A small rotation predictor, trained from scratch: widths [40, 80, 160].
Rows from block 5, named by matrix and row number. Rows with one number belong to one channel. Each number is 128 + 32 x the weight over its row's rms, rounded and kept within 0 to 255. All counts start at 0. Numbers have three digits each. After the name is the row's rms in percent of the matrix's.
# convs0: expand pointwise conv (model.blocks.5.convs.0.weight, 320x80x1x1), inputs 0-79
# convs1: depthwise 3x3 conv (model.blocks.5.convs.1.weight, 320x1x3x3, trained with AdamW), a 3x3 kernel
# convs2: project pointwise conv (model.blocks.5.convs.2.weight, 80x320x1x1, transposed), outputs 0-79
convs0.37 114:139157080108093117174088083116164162092124126103130118172170126176122138104156137139157126108151108108136116120117169141090120139153137111170092129168116131128139128178163103088102085166093137140077096122081215133090155233171094194121135156
convs1.37 097:129145125174112078079097153
convs2.37 122:096129128066096114148115146132080132076171092099087121122097141139128135131120145165068149182161109131025079100123122108115055077126127116122161109114134118129102119120151121141135109135082085188095189125143104138114146069164109069123113189
convs0.38 092:170097115084117072095127090146123098109081083149146147155144112103088115128111180092101104173163139087122080128152187092188109078123132153153148160128120141097062052114114153159141144123133134147145079140089098153190126115135118157068067156
convs1.38 099:091106143094109171084112168
convs2.38 106:109132070093135166152135135168099182085061071142093134114105123099143116115153154106125089112207100175151151092137113145170127193136111153099111125132184119194115119065090117143139126127113159188180138103149165076086139103136163088108139132
convs0.39 111:089169123149143147145133103108184145068130117110101139126096153094085090130107174138074172126182129146140142175175160099119130189142169136088069106167127126118159197117147170115110126146104165166163153104103166169104146099134154048171108084
convs1.39 093:089094103145100095151173162
convs2.39 102:136099133112105116098154142162168114082147170133063159168134206138098175138177045136119161147150118091094136152132109113148149121141118141201146174115113149169157157134146148145139170140092133226103129121083079172097096084140128128120106099
convs0.40 091:134146181138077102108152115156081136157096121069178164139103118072108164115121095109082092178133138086088101094130110162145111115124108119169208130096064154157090137138198140143119149095133125116136126170167178141183118155103066096116091120
convs1.40 104:082082075141160142147133146
convs2.40 095:176128099116183141169168147113133131131133133199094159113150123083121111169178153102126167148181190101149128124144158115117139131115132130109170080096082152144166163196193117129161124102110068061096174117191159152151172133082119115115125141
convs0.41 101:101138147198089128116142052151130122102123134128164154104103152069062097147119105198129132135177150142136137172131092132127091180067099151121127101143043077140094087104135146115154097156139083159124174112143134102187123110128087083154101119
convs1.41 093:128117104176093113130176079
convs2.41 101:145100145154094136172145161145083137129167159103165093097131142141106167126112088116138138124106184135127168143181110107131182046100098101127128104147094123129102119133151135131108116164088120101106158125160201144100069019088068078115154144
convs0.44 112:078169145122126136147114130100136119083147191135140169152123087134100148155115140135207159108126124165152128176086150097127149174149107127133132134157191136117205118076086145117188051167110112171107096088161175109109174119144152148161184117
convs1.44 105:115129118188114085170139091
convs2.44 117:139155083141099120170124166157157130090152166117108058091099111110121138108122130191141111105088108140127162140126139098107140125124146141101150164175136108152097090090150121157184131101154204182128134129146114093214115097106082029076108120
convs0.45 112:154179088112144125103121087150060098056160130225146141096076091154146139150165123092160088129150095097182138153131116136156117125126141176104103142092113108113082116084113146164062098128102150174112167151142146102103173169140098160142172110
convs1.45 106:186084098120108108117113170
convs2.45 113:109116172140130150145098146113186141212119124135194133160137164137116091099109121086120139119130087092149156082138141118081141187108136130180104134117095129144114098150088161097173098151141144097096172119167144123132205163064093187116204135
convs0.46 100:167183098134139181128154151082170076134090101107113082108125147096085153118127208059147138196118173187109133142161155127077138178148131135103079099098151157145160141126131130091146120096148090053143121125150149099155139132121113185095162128
convs1.46 099:091123151087107183099144161
convs2.46 115:104132106047127163149144145191058146148127144131123167111112141124121136096120158121135121145089065094068125206158105085138078168105164130099137204171175109138073096124162093131086163118183153159108138105151176099118123114140144141101128134
convs0.47 094:138101137181067105140128143127099122194131144145174130132128096102142121129136159136145131098081102100211125143078088171186082096127146151139181187077103123150079138127132170118120131118104083140151179162132087115180115192087176138123129178
convs1.47 103:114126140077126162061118150
convs2.47 084:124103149134073124105118130066089109130168129193102081101166095149167088087135136157162093097081148161160150138098166144107116106127147173104106146155087128156178042111129101177127118130126144141161126133165152117167174126085129052112183174
convs0.49 094:116096081098116129074151082107118121133136103159143102091047118189159160155135167154156103140193126189154106097140098178173099102097120169145099082082137169175092158166100129110115137063175155094079159157112145120122126144113085107144117134
convs1.49 099:083141145067171132096136129
convs2.49 088:129165103125174164112107186150099118069116123101088118092168123175122090069120131077139104141187114090122131064151152137139088120112148126166211187141129119144123115079127106126193129132132143141147082097200102068094127148070122145128136118
convs0.50 089:079122174074190151076160112062143134184112160129102143142132119094130136093145180113147111160184163103103161124072158165105160149102077101131111068109061144097168135138146137127151109135118117121156093125149086197113123172158164154133073143
convs1.50 114:152155113167123096124084072
convs2.50 086:166102168123193127126123081143129154153098086121155128136137145086151125169155160146184075171185126161143113124128190168138092135158119101098163173107041129144088128136111175120154145111188184086155149118102085180117110144142149070102142100
convs0.51 083:139123122153071089113119071185098109143086158104157095136111107092124146125099099159156105127146146082136068112128133104127136094101085086136156118159167072119101121154155130103184177153193182098143174104102148120163139155060129046165109101
convs1.51 103:082103095141150076137172124
convs2.51 093:132123147112157136188129154166073078126128137149124069163126058110110097091133114166143121141137173098159122120148118115066124128075156161125168133096155122119120113159170185145152120145116173088111151123094132211113146120088067212077144092
convs0.52 102:091095120107075151085136129160089077061088104111155085140121127072127140074151085131196105140124060121130122172093141144156152114081230131122121155161100125135155153154139161142162102128088169190158151127141097125156162143162157114126114115
convs1.52 096:133115110186112076156141091
convs2.52 101:118144183094115125094118114157114189171145107148165188124123134150095119150114137098064116091084172168088162096133102100135130109097095119129089106086173099150077052163100099165108157171135189060066122112130145108109163161127124150095145115
convs0.53 096:185164160206073126142133143081098154129110111182141138121179150149109159104104093141113099140116118153105091080116088151139193088090101131052132093113142125152166106183127125111109115116142050131089111077153160100157162143160152092140177114
convs1.53 086:120105123154118167092067164
convs2.53 093:076093137115131150137107152117112132166058104150101165111084115111207138081113083174175164139085165171145153141152112076074100120191143102107096181091093143135124140153159060161131174169127105171071144124122133140145092133108132128174128104
convs0.54 108:125082111153125126150115133103101100187124112125078076091086115089159158150128090120102117212153138170160212143094173083156140126101148132116115047153169106142116093108114134166146107132126144126139216147167116113153124133070127101181147112
convs1.54 097:088096165167103111171111103
convs2.54 116:108138122103109120155105138104085072124103155073138182126106117077090104174127152102123169151080138097113083131110104159158115172177136128168149093127119070154109107111132090179086150177139135174106117191190190131156120122097188092086093151
convs0.56 116:131106142112109181104153164118125174137152134119109112177171139162066141134186056127090142180134090134193154199173092175124097102130139107147146174131113039106134070104148129126116126160129124117126171124133169119135179082150128097098147169
convs1.56 105:103160102122153059145127093
convs2.56 096:155085139068120160179114179140169127066109111086120111106135131107143112174153166144086144109121122127155138161147166178114161102169091121106088218113066127099153139203113152134147088158100146123113119139139074088162105113124156046128125120