From a checkpoint of a small rotation predictor.
Training: soap at rate 0.0016, 8600 steps.
Rows from block 15 of a small rotation predictor, named by matrix and row number. Rows with one number belong to one channel. Each number is 500 + 40 x the weight over its row's rms, rounded and kept within 0 to 999. All counts start at 0. Numbers have three digits each. After the name is the row's rms in percent of the matrix's.
After each channel's rows are labels from the 100 images, of 14848, where the channel reaches its highest value: "responds to" is what is common among them; "colour at peak" is the nearest of a few named colours to the mean colour under the peak. Only what is clearly more common there than usual is listed. The data: regions of photos with short descriptions (Visual Genome).
# convs0: expand pointwise conv (model.blocks.15.convs.0.weight, 640x160x1x1), inputs 0-159
# convs1: depthwise 3x3 conv (model.blocks.15.convs.1.weight, 640x1x3x3, trained with AdamW), a 3x3 kernel
# convs2: project pointwise conv (model.blocks.15.convs.2.weight, 160x640x1x1, transposed), outputs 0-159

convs0.540 110:485581535466491468526501467513550473498485533481466497522571502589450504493453467439495401477510454471518482535494468505469487583558571389466499507438497463412475434561527410427483481474548496477561471437478495505451475480572490501475454497476500462499423501528475516541532478479498520543461531521501472459448513570491462494475518499483525409443522429488459493515539543528503486595525497541525505508512526488478584451460543510526544522449461454571520468429545487498483542470495505
convs1.540 101:546475510569463456560501501
convs2.540 122:532530456555525490524521495489464469493507551458498447475491418499483434579487479545514496543514526517452577503492454490405468482525486442507473520435502556491542513542475561523449501438536512494498524510572484487589548531479541512538595540543522506559459532509485501530544429533546532458489469488520508404482592494450556500396491522592502519467518522530413490505491535450451489525517577512448470447472500529527463531470514506483497469455587493531486483484504470478446429432480481
responds to: text has "man"
colour at peak: grey

convs0.416 103:559448470473558490584544561487526506492587554541518450443535500499459468454445446502565447541430522522512526537463508468504573502516551477529446464484402493476429485442471487515502468482530524517524504498535527485507461436538418515458455503395508499493475486499510554522575499566514557478423450458497501523442520503504541448541506535531560499477521508507489536459470465478450557515418513527505475488456506513545446471562476559521542477422463538480534499484471521538568491499579561
convs1.416 085:457530454480454501545446545
convs2.416 124:444487500513532518510521470589482511541520524508515528446583384540519473509500471546470493542497566519526535568491485542445501492503410519506424533539602498469415472516454495507532514458571535449570506533479418424387481452523547511562498526457502507478522492491534511429537596562503578523520475449500519491544479458456497498479457524478470458480528496465544526506531462484509480514531519441465491473478498496528456513420525505474455483434523453465547525439499514463453502516492450
responds to: text has "man"
colour at peak: grey

convs0.380 099:527497494516515495600512500544510498480451497505543498486550480550457480472527493502561451550520551469536486547451498597496476594551523413493559511443507479450521461514523458461498470451540481492528522446426512503486469487513467502501485547525486431514382471505528517564501474479492541597455601507489509483480494540529573472510562500532492454479534538487463530561507496469455424565547530553489484463478509555474569507484543567466469557461471509471556435500473527473446565538477432
convs1.380 096:518521457521475430549514444
convs2.380 091:553464453524537480495517477502450442469504534521492466442452473474527431544456526451573518531549521479476605509465519496457456481493482438565516492483555497467551571501456484520461480467544485480459532555520489522576519538490488549484522543536527560579476507462497501469551446561493537468451488433481456451488600494462473508436479547536554516465504536506382457493530515446476415546565499561490515437500475537550536513462503512507464523541517485493584517463489407481452475489497547
responds to: text has "man"
colour at peak: grey

convs0.422 107:497537496539441475511521505455468535520453544561540488436470525482450485550488508495457564489436440520525544526498566521588527558405482495461456417468516482505503457523443523502523492472505457531523528507488528514465450522495519548541490442492453516530510517503495557555512464499440478503513453521567509480608500492472419432544391431548489455537507472476466457447458475507576479401452539485492482486556475432509535488538425537516494505541482514561491531450455527470420484476523464
convs1.422 115:420430514481510496523536526
convs2.422 098:541500555520491553551572509536522568478449348482545504505488483512477527540466498514448500538464514481494533460529478536512515470493494522448577481491491451438477489471518460520521435454571463596483512499534450485531502470464467480453432498515500501492522550464511450619505492514457508466484489494502446513497481425476468544430515498517491507557470464564495585498469428476516554515480484527436524502558527488547413560519479526605461487518490492503479556516445452443532540489424501
responds to: text has "sky"
colour at peak: blue; cyan

convs0.339 094:539469462622402534457455499493491532506474504501473506490475519485529540440484562509480410538409500556534469589445536562519504476531510474547498490540541505561453514521474521518551561571441463489496476540536514454514525502452535571544567559468543524490478456500416476465507567525497434541489540484510514502578514529505434546535464577539491538567591568489533486513508452465475510478528453528508546479526511475491462495536515495508465526517521510434479580486500516501495531563548466
convs1.339 099:495526532437461459479570516
convs2.339 103:537453506460519524472400492447535473488496497461493505534452523456393510425587596577480486557504502474502493533491502526455510483485476525460528415530442501514515553527489490496494521583527498515451498510521509467550467511551472507481522461489521521541418467467499574444494525495466472553457531585504485526476459417520503399379529541491535478493553478527558470488502528529569504533498471501525482463431480547577469469518517515477551527476485448547462457537500552480515435477547460
responds to: text has "man"
colour at peak: black

convs0.325 106:506523540485510435479474505526528510496504499507522519431511476532478578503438434480550481519482439537495495422518444469478516521567535430440460538540532495475498450519455501451551572480563537560513479466464526443472577504520543576494450524418457464467508518480531454485530524501498492483538514489472460471445587557540477480494501521479517505540474445513457435528587480444553415566433528552513482532502498503454535441518564533538505535426459469501419437486501550509433464557512469
convs1.325 100:520455542535450527563489541
convs2.325 111:483549503506545434463489521525439497493429521474498453525522495536449465528499508444502469516519586561446520479489452503438458510562507426459483515561454556500548547532518526519561533529473450444455477532524496488516478518487536594540493524533518540543492546497458462498513459535565592467515538492467473453483511563537537446401445514566515539481529570484562479563500523528542523526501517520388493473485548537503541445519434541487526486470575468461456543447476435560451460491499484
responds to: text has "man"
colour at peak: grey

convs0.351 093:521456496593498460435466541534496488533475602446559513537478516584489498473535487462473546544548483471473436553492495486460481528515484452496494520456532530527462449554507424513521534462517520555464516471495510539502578538464516467478500533609512569528470522543507495476505518495521466500546514472494520453539528479520506522487567514472584437502509530496441558423512557528441531511579554478539513472394551419577499542534574544468537463466565487430495470501545476506518516479531474
convs1.351 101:457425438519514530506461493
convs2.351 084:468521552530479528466451561475532486460502512476483490470515439451520480535481552515442530489530612557550433535569456495524523520438463482477581473512445492530443526468473497512416541479516474488540576514457520532426505470479505472510535414448466477441610574529521502442515467449491413521570471462489541558509469553464505503524447518440492471524473425519454463490486424535540446521487511526520576514486413491487526435453534534487489531494509485532519496542502504491546502524562494
responds to: text has "sky"
colour at peak: blue; cyan

convs0.371 104:501479460483484523528397469528509522533518474576512491547494526511465595500493509447464461429511446478562453501600435484470532533497492495482526424522509474508458477490423437466450468472477512500525500480527500520506471520466377508531574503487505588471592563410429493507512503531496523494586512505508525490500509420509494488454500436481486385489506519498426544483482529529489502449427459470466456465542539507522475508483481429472448510481478530486521504509516442464440461541469460
convs1.371 103:439415463513504487499542505
convs2.371 093:524459493496478552510496450476417545417542485486468471554502434579516517510430458535514424566526522472576428535555503511499474486474549524456500441480571512506504473532498563505490506425537493530487559511513510475479509508513434471458537487528502565549527511477493449610510567552519568544481483476475469619503542463464524572439486507475510492438471494567492570507500527470465505502477567502517558469544453501467534571557461509515462489503471480537581450571484477524498482511467524
responds to: text has "sky"
colour at peak: blue; white

convs0.609 088:501547497500527493496477518397473528513466511525506544490501515481513529530518560491488529508450499472486525501542510570508497546537486543425523566460516544506430511515559474505562506533496410515500500422491563524466442465494463437507512437492588476534490469392528596489517507533499493490507500523490543516490539558578453461470522454584560544581503573500507474534496465498496530508504437545573439489508469412560543523474535555466522494500544542485557583542500531501455477475415536
convs1.609 091:495499553494495591480491552
convs2.609 088:546488482541477488513532533470543516504541487513502516556536442457512483561444513453508533515565484453479537540451509557476519446448455480469535555514603496498514558507473558429614497473525483442538567449550547451476414448423538459574497519497491474461530497492484422546549420476555566513492423488477428444520499512468534480480534543512483487475499527528455563498444505539486451484470475511463509460459474501467481530453539546528501500546452452534474483551488486593489509442529550
responds to: text has "sky"
colour at peak: blue

convs0.156 089:507445489466401500480461495502523535470511504534623473527505578515460463459537512507558530477456513484529498511526505464483551549470451532529505480523595526493462576479544469482498453492416492528490555474452508551516524598492480563526547461460438495492584489536411511501521504540513519480554485495478488481528524525481443447496469550479512408554506525460487469511478446530565545426493462513477450484576473471581524536525558441535478479494506513443473562464455492447477434551500462
convs1.156 112:473505510484477469553590530
convs2.156 087:578545557487509494570547521459462500524441469540457550524476508519504496464425488505455527512475483468505531480504488539538533547482500574489521525537505560493504488476447468483533504457514468511486494525451436519523465499462508468507463475462516538583442494537528504577546503471466611479496472520534440550503486462492629519401563557481555459510523484563506484496484484474481460584524540495490551420517476495549438513572589497494476506538468432578505496456474539472586447513453506
responds to: text has "sky"
colour at peak: blue