config.toml
arch = "mobilenet_v2"
model = "rotation predictor"
dataset = "regions of photos with short descriptions (Visual Genome)"
train_examples = 203450
image_size = 32
crop_scale_min = 1
horizontal_flip = true
translate = 0.06
rotation_deg = 10
norm = "batchnorm"
activation = "relu"
depths = [4, 7, 7]
kernel_size = 3
stem = "deep"
expansion = 4
widths = [40, 80, 160]
init = "orthogonal"
residual_init = "zero_last"
optimizer = "soap"
beta2 = 0.999
lr = 0.0016
beta1 = 0.9
shampoo_beta = 0.999
eps = 1e-08
precondition_frequency = 32
max_precond_dim = 512
merge_dims = false
one_sided = false
adamw_lr_other_params = 0.0013
grad_clip = 1.0
steps = 8600
batch_size = 256
epochs = 10.8
lr_schedule = "wsd"
decay_fraction = 0.3
final_lr_fraction = 0.1
warmup_steps = 860
weight_decay = 0.5
adamw_weight_decay_other_params = 0.01
Rows from block 9 of a small rotation predictor, named by matrix and row number. Rows with one number belong to one channel. Each number is 500 + 40 x the weight over its row's rms, rounded and kept within 0 to 999. All counts start at 0. Numbers have three digits each.
Before each channel's rows are labels from the 100 images, of 14848, where the channel reaches its highest value: "responds to" is what is common among them. Only what is clearly more common there than usual is listed. The data: regions of photos with short descriptions (Visual Genome).
# convs0: expand pointwise conv (model.blocks.9.convs.0.weight, 320x80x1x1), inputs 0-79
# convs1: depthwise 3x3 conv (model.blocks.9.convs.1.weight, 320x1x3x3, trained with AdamW), a 3x3 kernel
# convs2: project pointwise conv (model.blocks.9.convs.2.weight, 80x320x1x1, transposed), outputs 0-79

responds to: text has "man"
convs0.154:460445445429476474507527467505590498452479489458538508511548491423442455530485484442503521521482458454475509572543525551493529443491498570449547538504485585535522475459487506521529537514520496497510480521490492570523557524451513492474381570
convs1.154:540514438512483507424503551
convs2.154:542505409457426440457543522520486498528504457486465472511510519472504472402505503517503500526497421468470488461515435504483509515449529502559479550522484512429461540490477480482479447570456494590550493474572459555440524445458485474446435531

responds to: text has "man"
convs0.205:497494469468547509523461447441515500463422505489511467467509512522592513542626572520461473472472547459433529469525485544483574550575536534507476523455513523433506454471552501486514552542468494436494506447459477457488473454461485470517521548
convs1.205:455455522450506525434545521
convs2.205:533560492536570556460516477494557514486581491461476530501477508515516486447432572517509487417560503494471502559520432543561482485434483541539483519519607499515440502512509494567514487534540464496486505515506520513438515465438503410427471493

responds to: text has "man"
convs0.158:550474514444518460523463512505467522467527479448479425523544569495531530493544490488463549475513396488458473563521460543488588487478481544508475520461482500543509445470481453520519516489532492419403516581446478465558462521493434444488457533
convs1.158:452460434488471514493553546
convs2.158:512527433499509530445570534477484468541441482489534426500506504498528485448487401538487505493582474485508501481532422547522470468454547531509473556395523508483511543476555490463532542489454574447548463510506510581540527482505528542422498490

responds to: text has "man"
convs0.52:560461495477484481502559565463422500479472469543480482495500484479351541497510542489512536543485491514529509530494495521422518476521482498433510474504575492549506440556566440500501546558456522482538517534428551486506466496507511393475486525
convs1.52:478443528481537557547546522
convs2.52:566531462518554556481450387444463501448525520446473502527481432441461544518482532498523554505506513507529541502549469502462511498483563491441545559490512495503500530440490515471512468523602515526452588516526418553469426527485491523498518480

responds to: text has "sign"
convs0.226:585433494492519521481485551486455542452549542488474481507479506532467503483425513500496461447459527514532494508493430476491562528477564521406488521455493477545511516411434515547481488419542538495469566511532537519508561488393556470517475513
convs1.226:512513519561552570531524530
convs2.226:512440557588567459468544543568539564497467481459415503511512453538506554494444513493492489527524489525461509555493443522514491505508527480587496453473569528492466489519554514542461525566507530437516539418454467451478502524448548450489531539

responds to: text has "man"
convs0.246:442484426504463610472575472481485583487455454488505532542472501494513461536451513490551469523452445506450480533433550561452499455467547572472470485501484568452469494491447525506498432482486480447529467535530455476488447499502526549532540445
convs1.246:424497541526505457549508455
convs2.246:494517527496550511490531504586481484479527510428433475528507643508533493512468494473542521513440464455491512515490562486532451484468472467451508509545468510463514491549416427523452522575515435504492479533559447428542497472519454448486523538

responds to: text has "sign"
convs0.84:473442497489567515442502505417453502466539490474435487536555504486488448499480469538541472475439547511420508491527432505539534475474475508452492496485456519532570448503503467524497523440516484528486567470588522505568533421468470450570438443
convs1.84:513497488548532566549537552
convs2.84:446561524442479550460516511470474548485493431572465497486481488535526479572464479532482569501483487404511478470476492484477535428449523451474485437455457496451431521479515587486467539566529569435484485493486480524489499472421536446535489478

responds to: text has "man"
convs0.143:527449530461541446495481461486578456484495461523507485536552506545583455480547513410480490478429541479423517521482551538487514471543526589595443467496505575551477510515472538545521490500489484547492449470556529510535522517486501524420462505
convs1.143:416449478483502483541491455
convs2.143:538461528526527505500453472470519414564448555512485467496444598517579466494481566540519482488523475477494481491424537517557523431439512469402571538502484499470578493539492466439486460483522550502530472543476461495480513518538575502520519515

responds to: text has "man"
convs0.98:517484483490471500482447514467465553464478494475517481547536498453526427466550495440485502461493475433444453523516559526490567569534440501478467534556504508472477442451498589532511507474473525535538584518554574549422501465471494479481411552
convs1.98:473487540457456552465464554
convs2.98:534419451554535488504529503416460541522454518523544491470481530502442442506543500501453501466501510542406526469519495502531477505510523484558460470536532497521507559469526427499524576512589445464473523495472574477457480383510483439490476527

responds to: text has "sky"
convs0.126:504512455519557583557469514607506550488491484510550548493491451492496529509471480440515501446476571524515406467468529518524537485500397530493487497510453499433553485444483457491480485575573485544520565488563516485513490570534546530490482511
convs1.126:554568556538539525509511503
convs2.126:563494526513518489489416472457624477482460480500471498457562497561498541499552439455465493483448483472505514537504514589588484478483501503514516496515537491522532546556511479509544496530483494516433439535567535481480526572495517495441393481

responds to: text has "man"
convs0.5:521467487499559536508453532576482417541540471502548482400533476553494517542542531531457518511451491482506485494452544446462536497411448613493484561510501491421467515514435433464503488497542477478494496455506503451489531533479576537512494486
convs1.5:471440467458485456529556530
convs2.5:437418489484494581448525489514469479514464512497527481524517555519511536514445461565502510494475467566484629479472519479482495483530589470459462481516463554478517450555501527551452484460467496492535473480568529505521567500548403447511456516

responds to: text has "man"
convs0.303:495453486488504501550580484530526401464419497474531514464508529525504512558507487433506478487438583475533493497487392559431496530584499532471533453487550541524480433489560501476482462500589536475542516494477520527499493511522537500510537569
convs1.303:468432422466511523504521517
convs2.303:480552514459463546492483572437506521429542478477424520554565506416498462505547547469449540531468498555502474498509488526491468527426465519474499537510551472546482464503509431582553485539497522537576459498488538498441474458483582555513453481

responds to: text has "sky"
convs0.119:500461442404507500460517475530519540552450459529481512477546431572453527513541468521520489510475527550547539490504502499566517489534454486576518494522382478424555555451474460578447511571535492493516467522505540506492507465446537534482483535
convs1.119:521514497605542505521522493
convs2.119:532560472482563461451533451487526420500528477507524516517472506519510462463504480537540541564565501549450498438510446412477481498479445436497530444463592517480441516450459466450477451510509518508501548522426471576482527449525543516501546555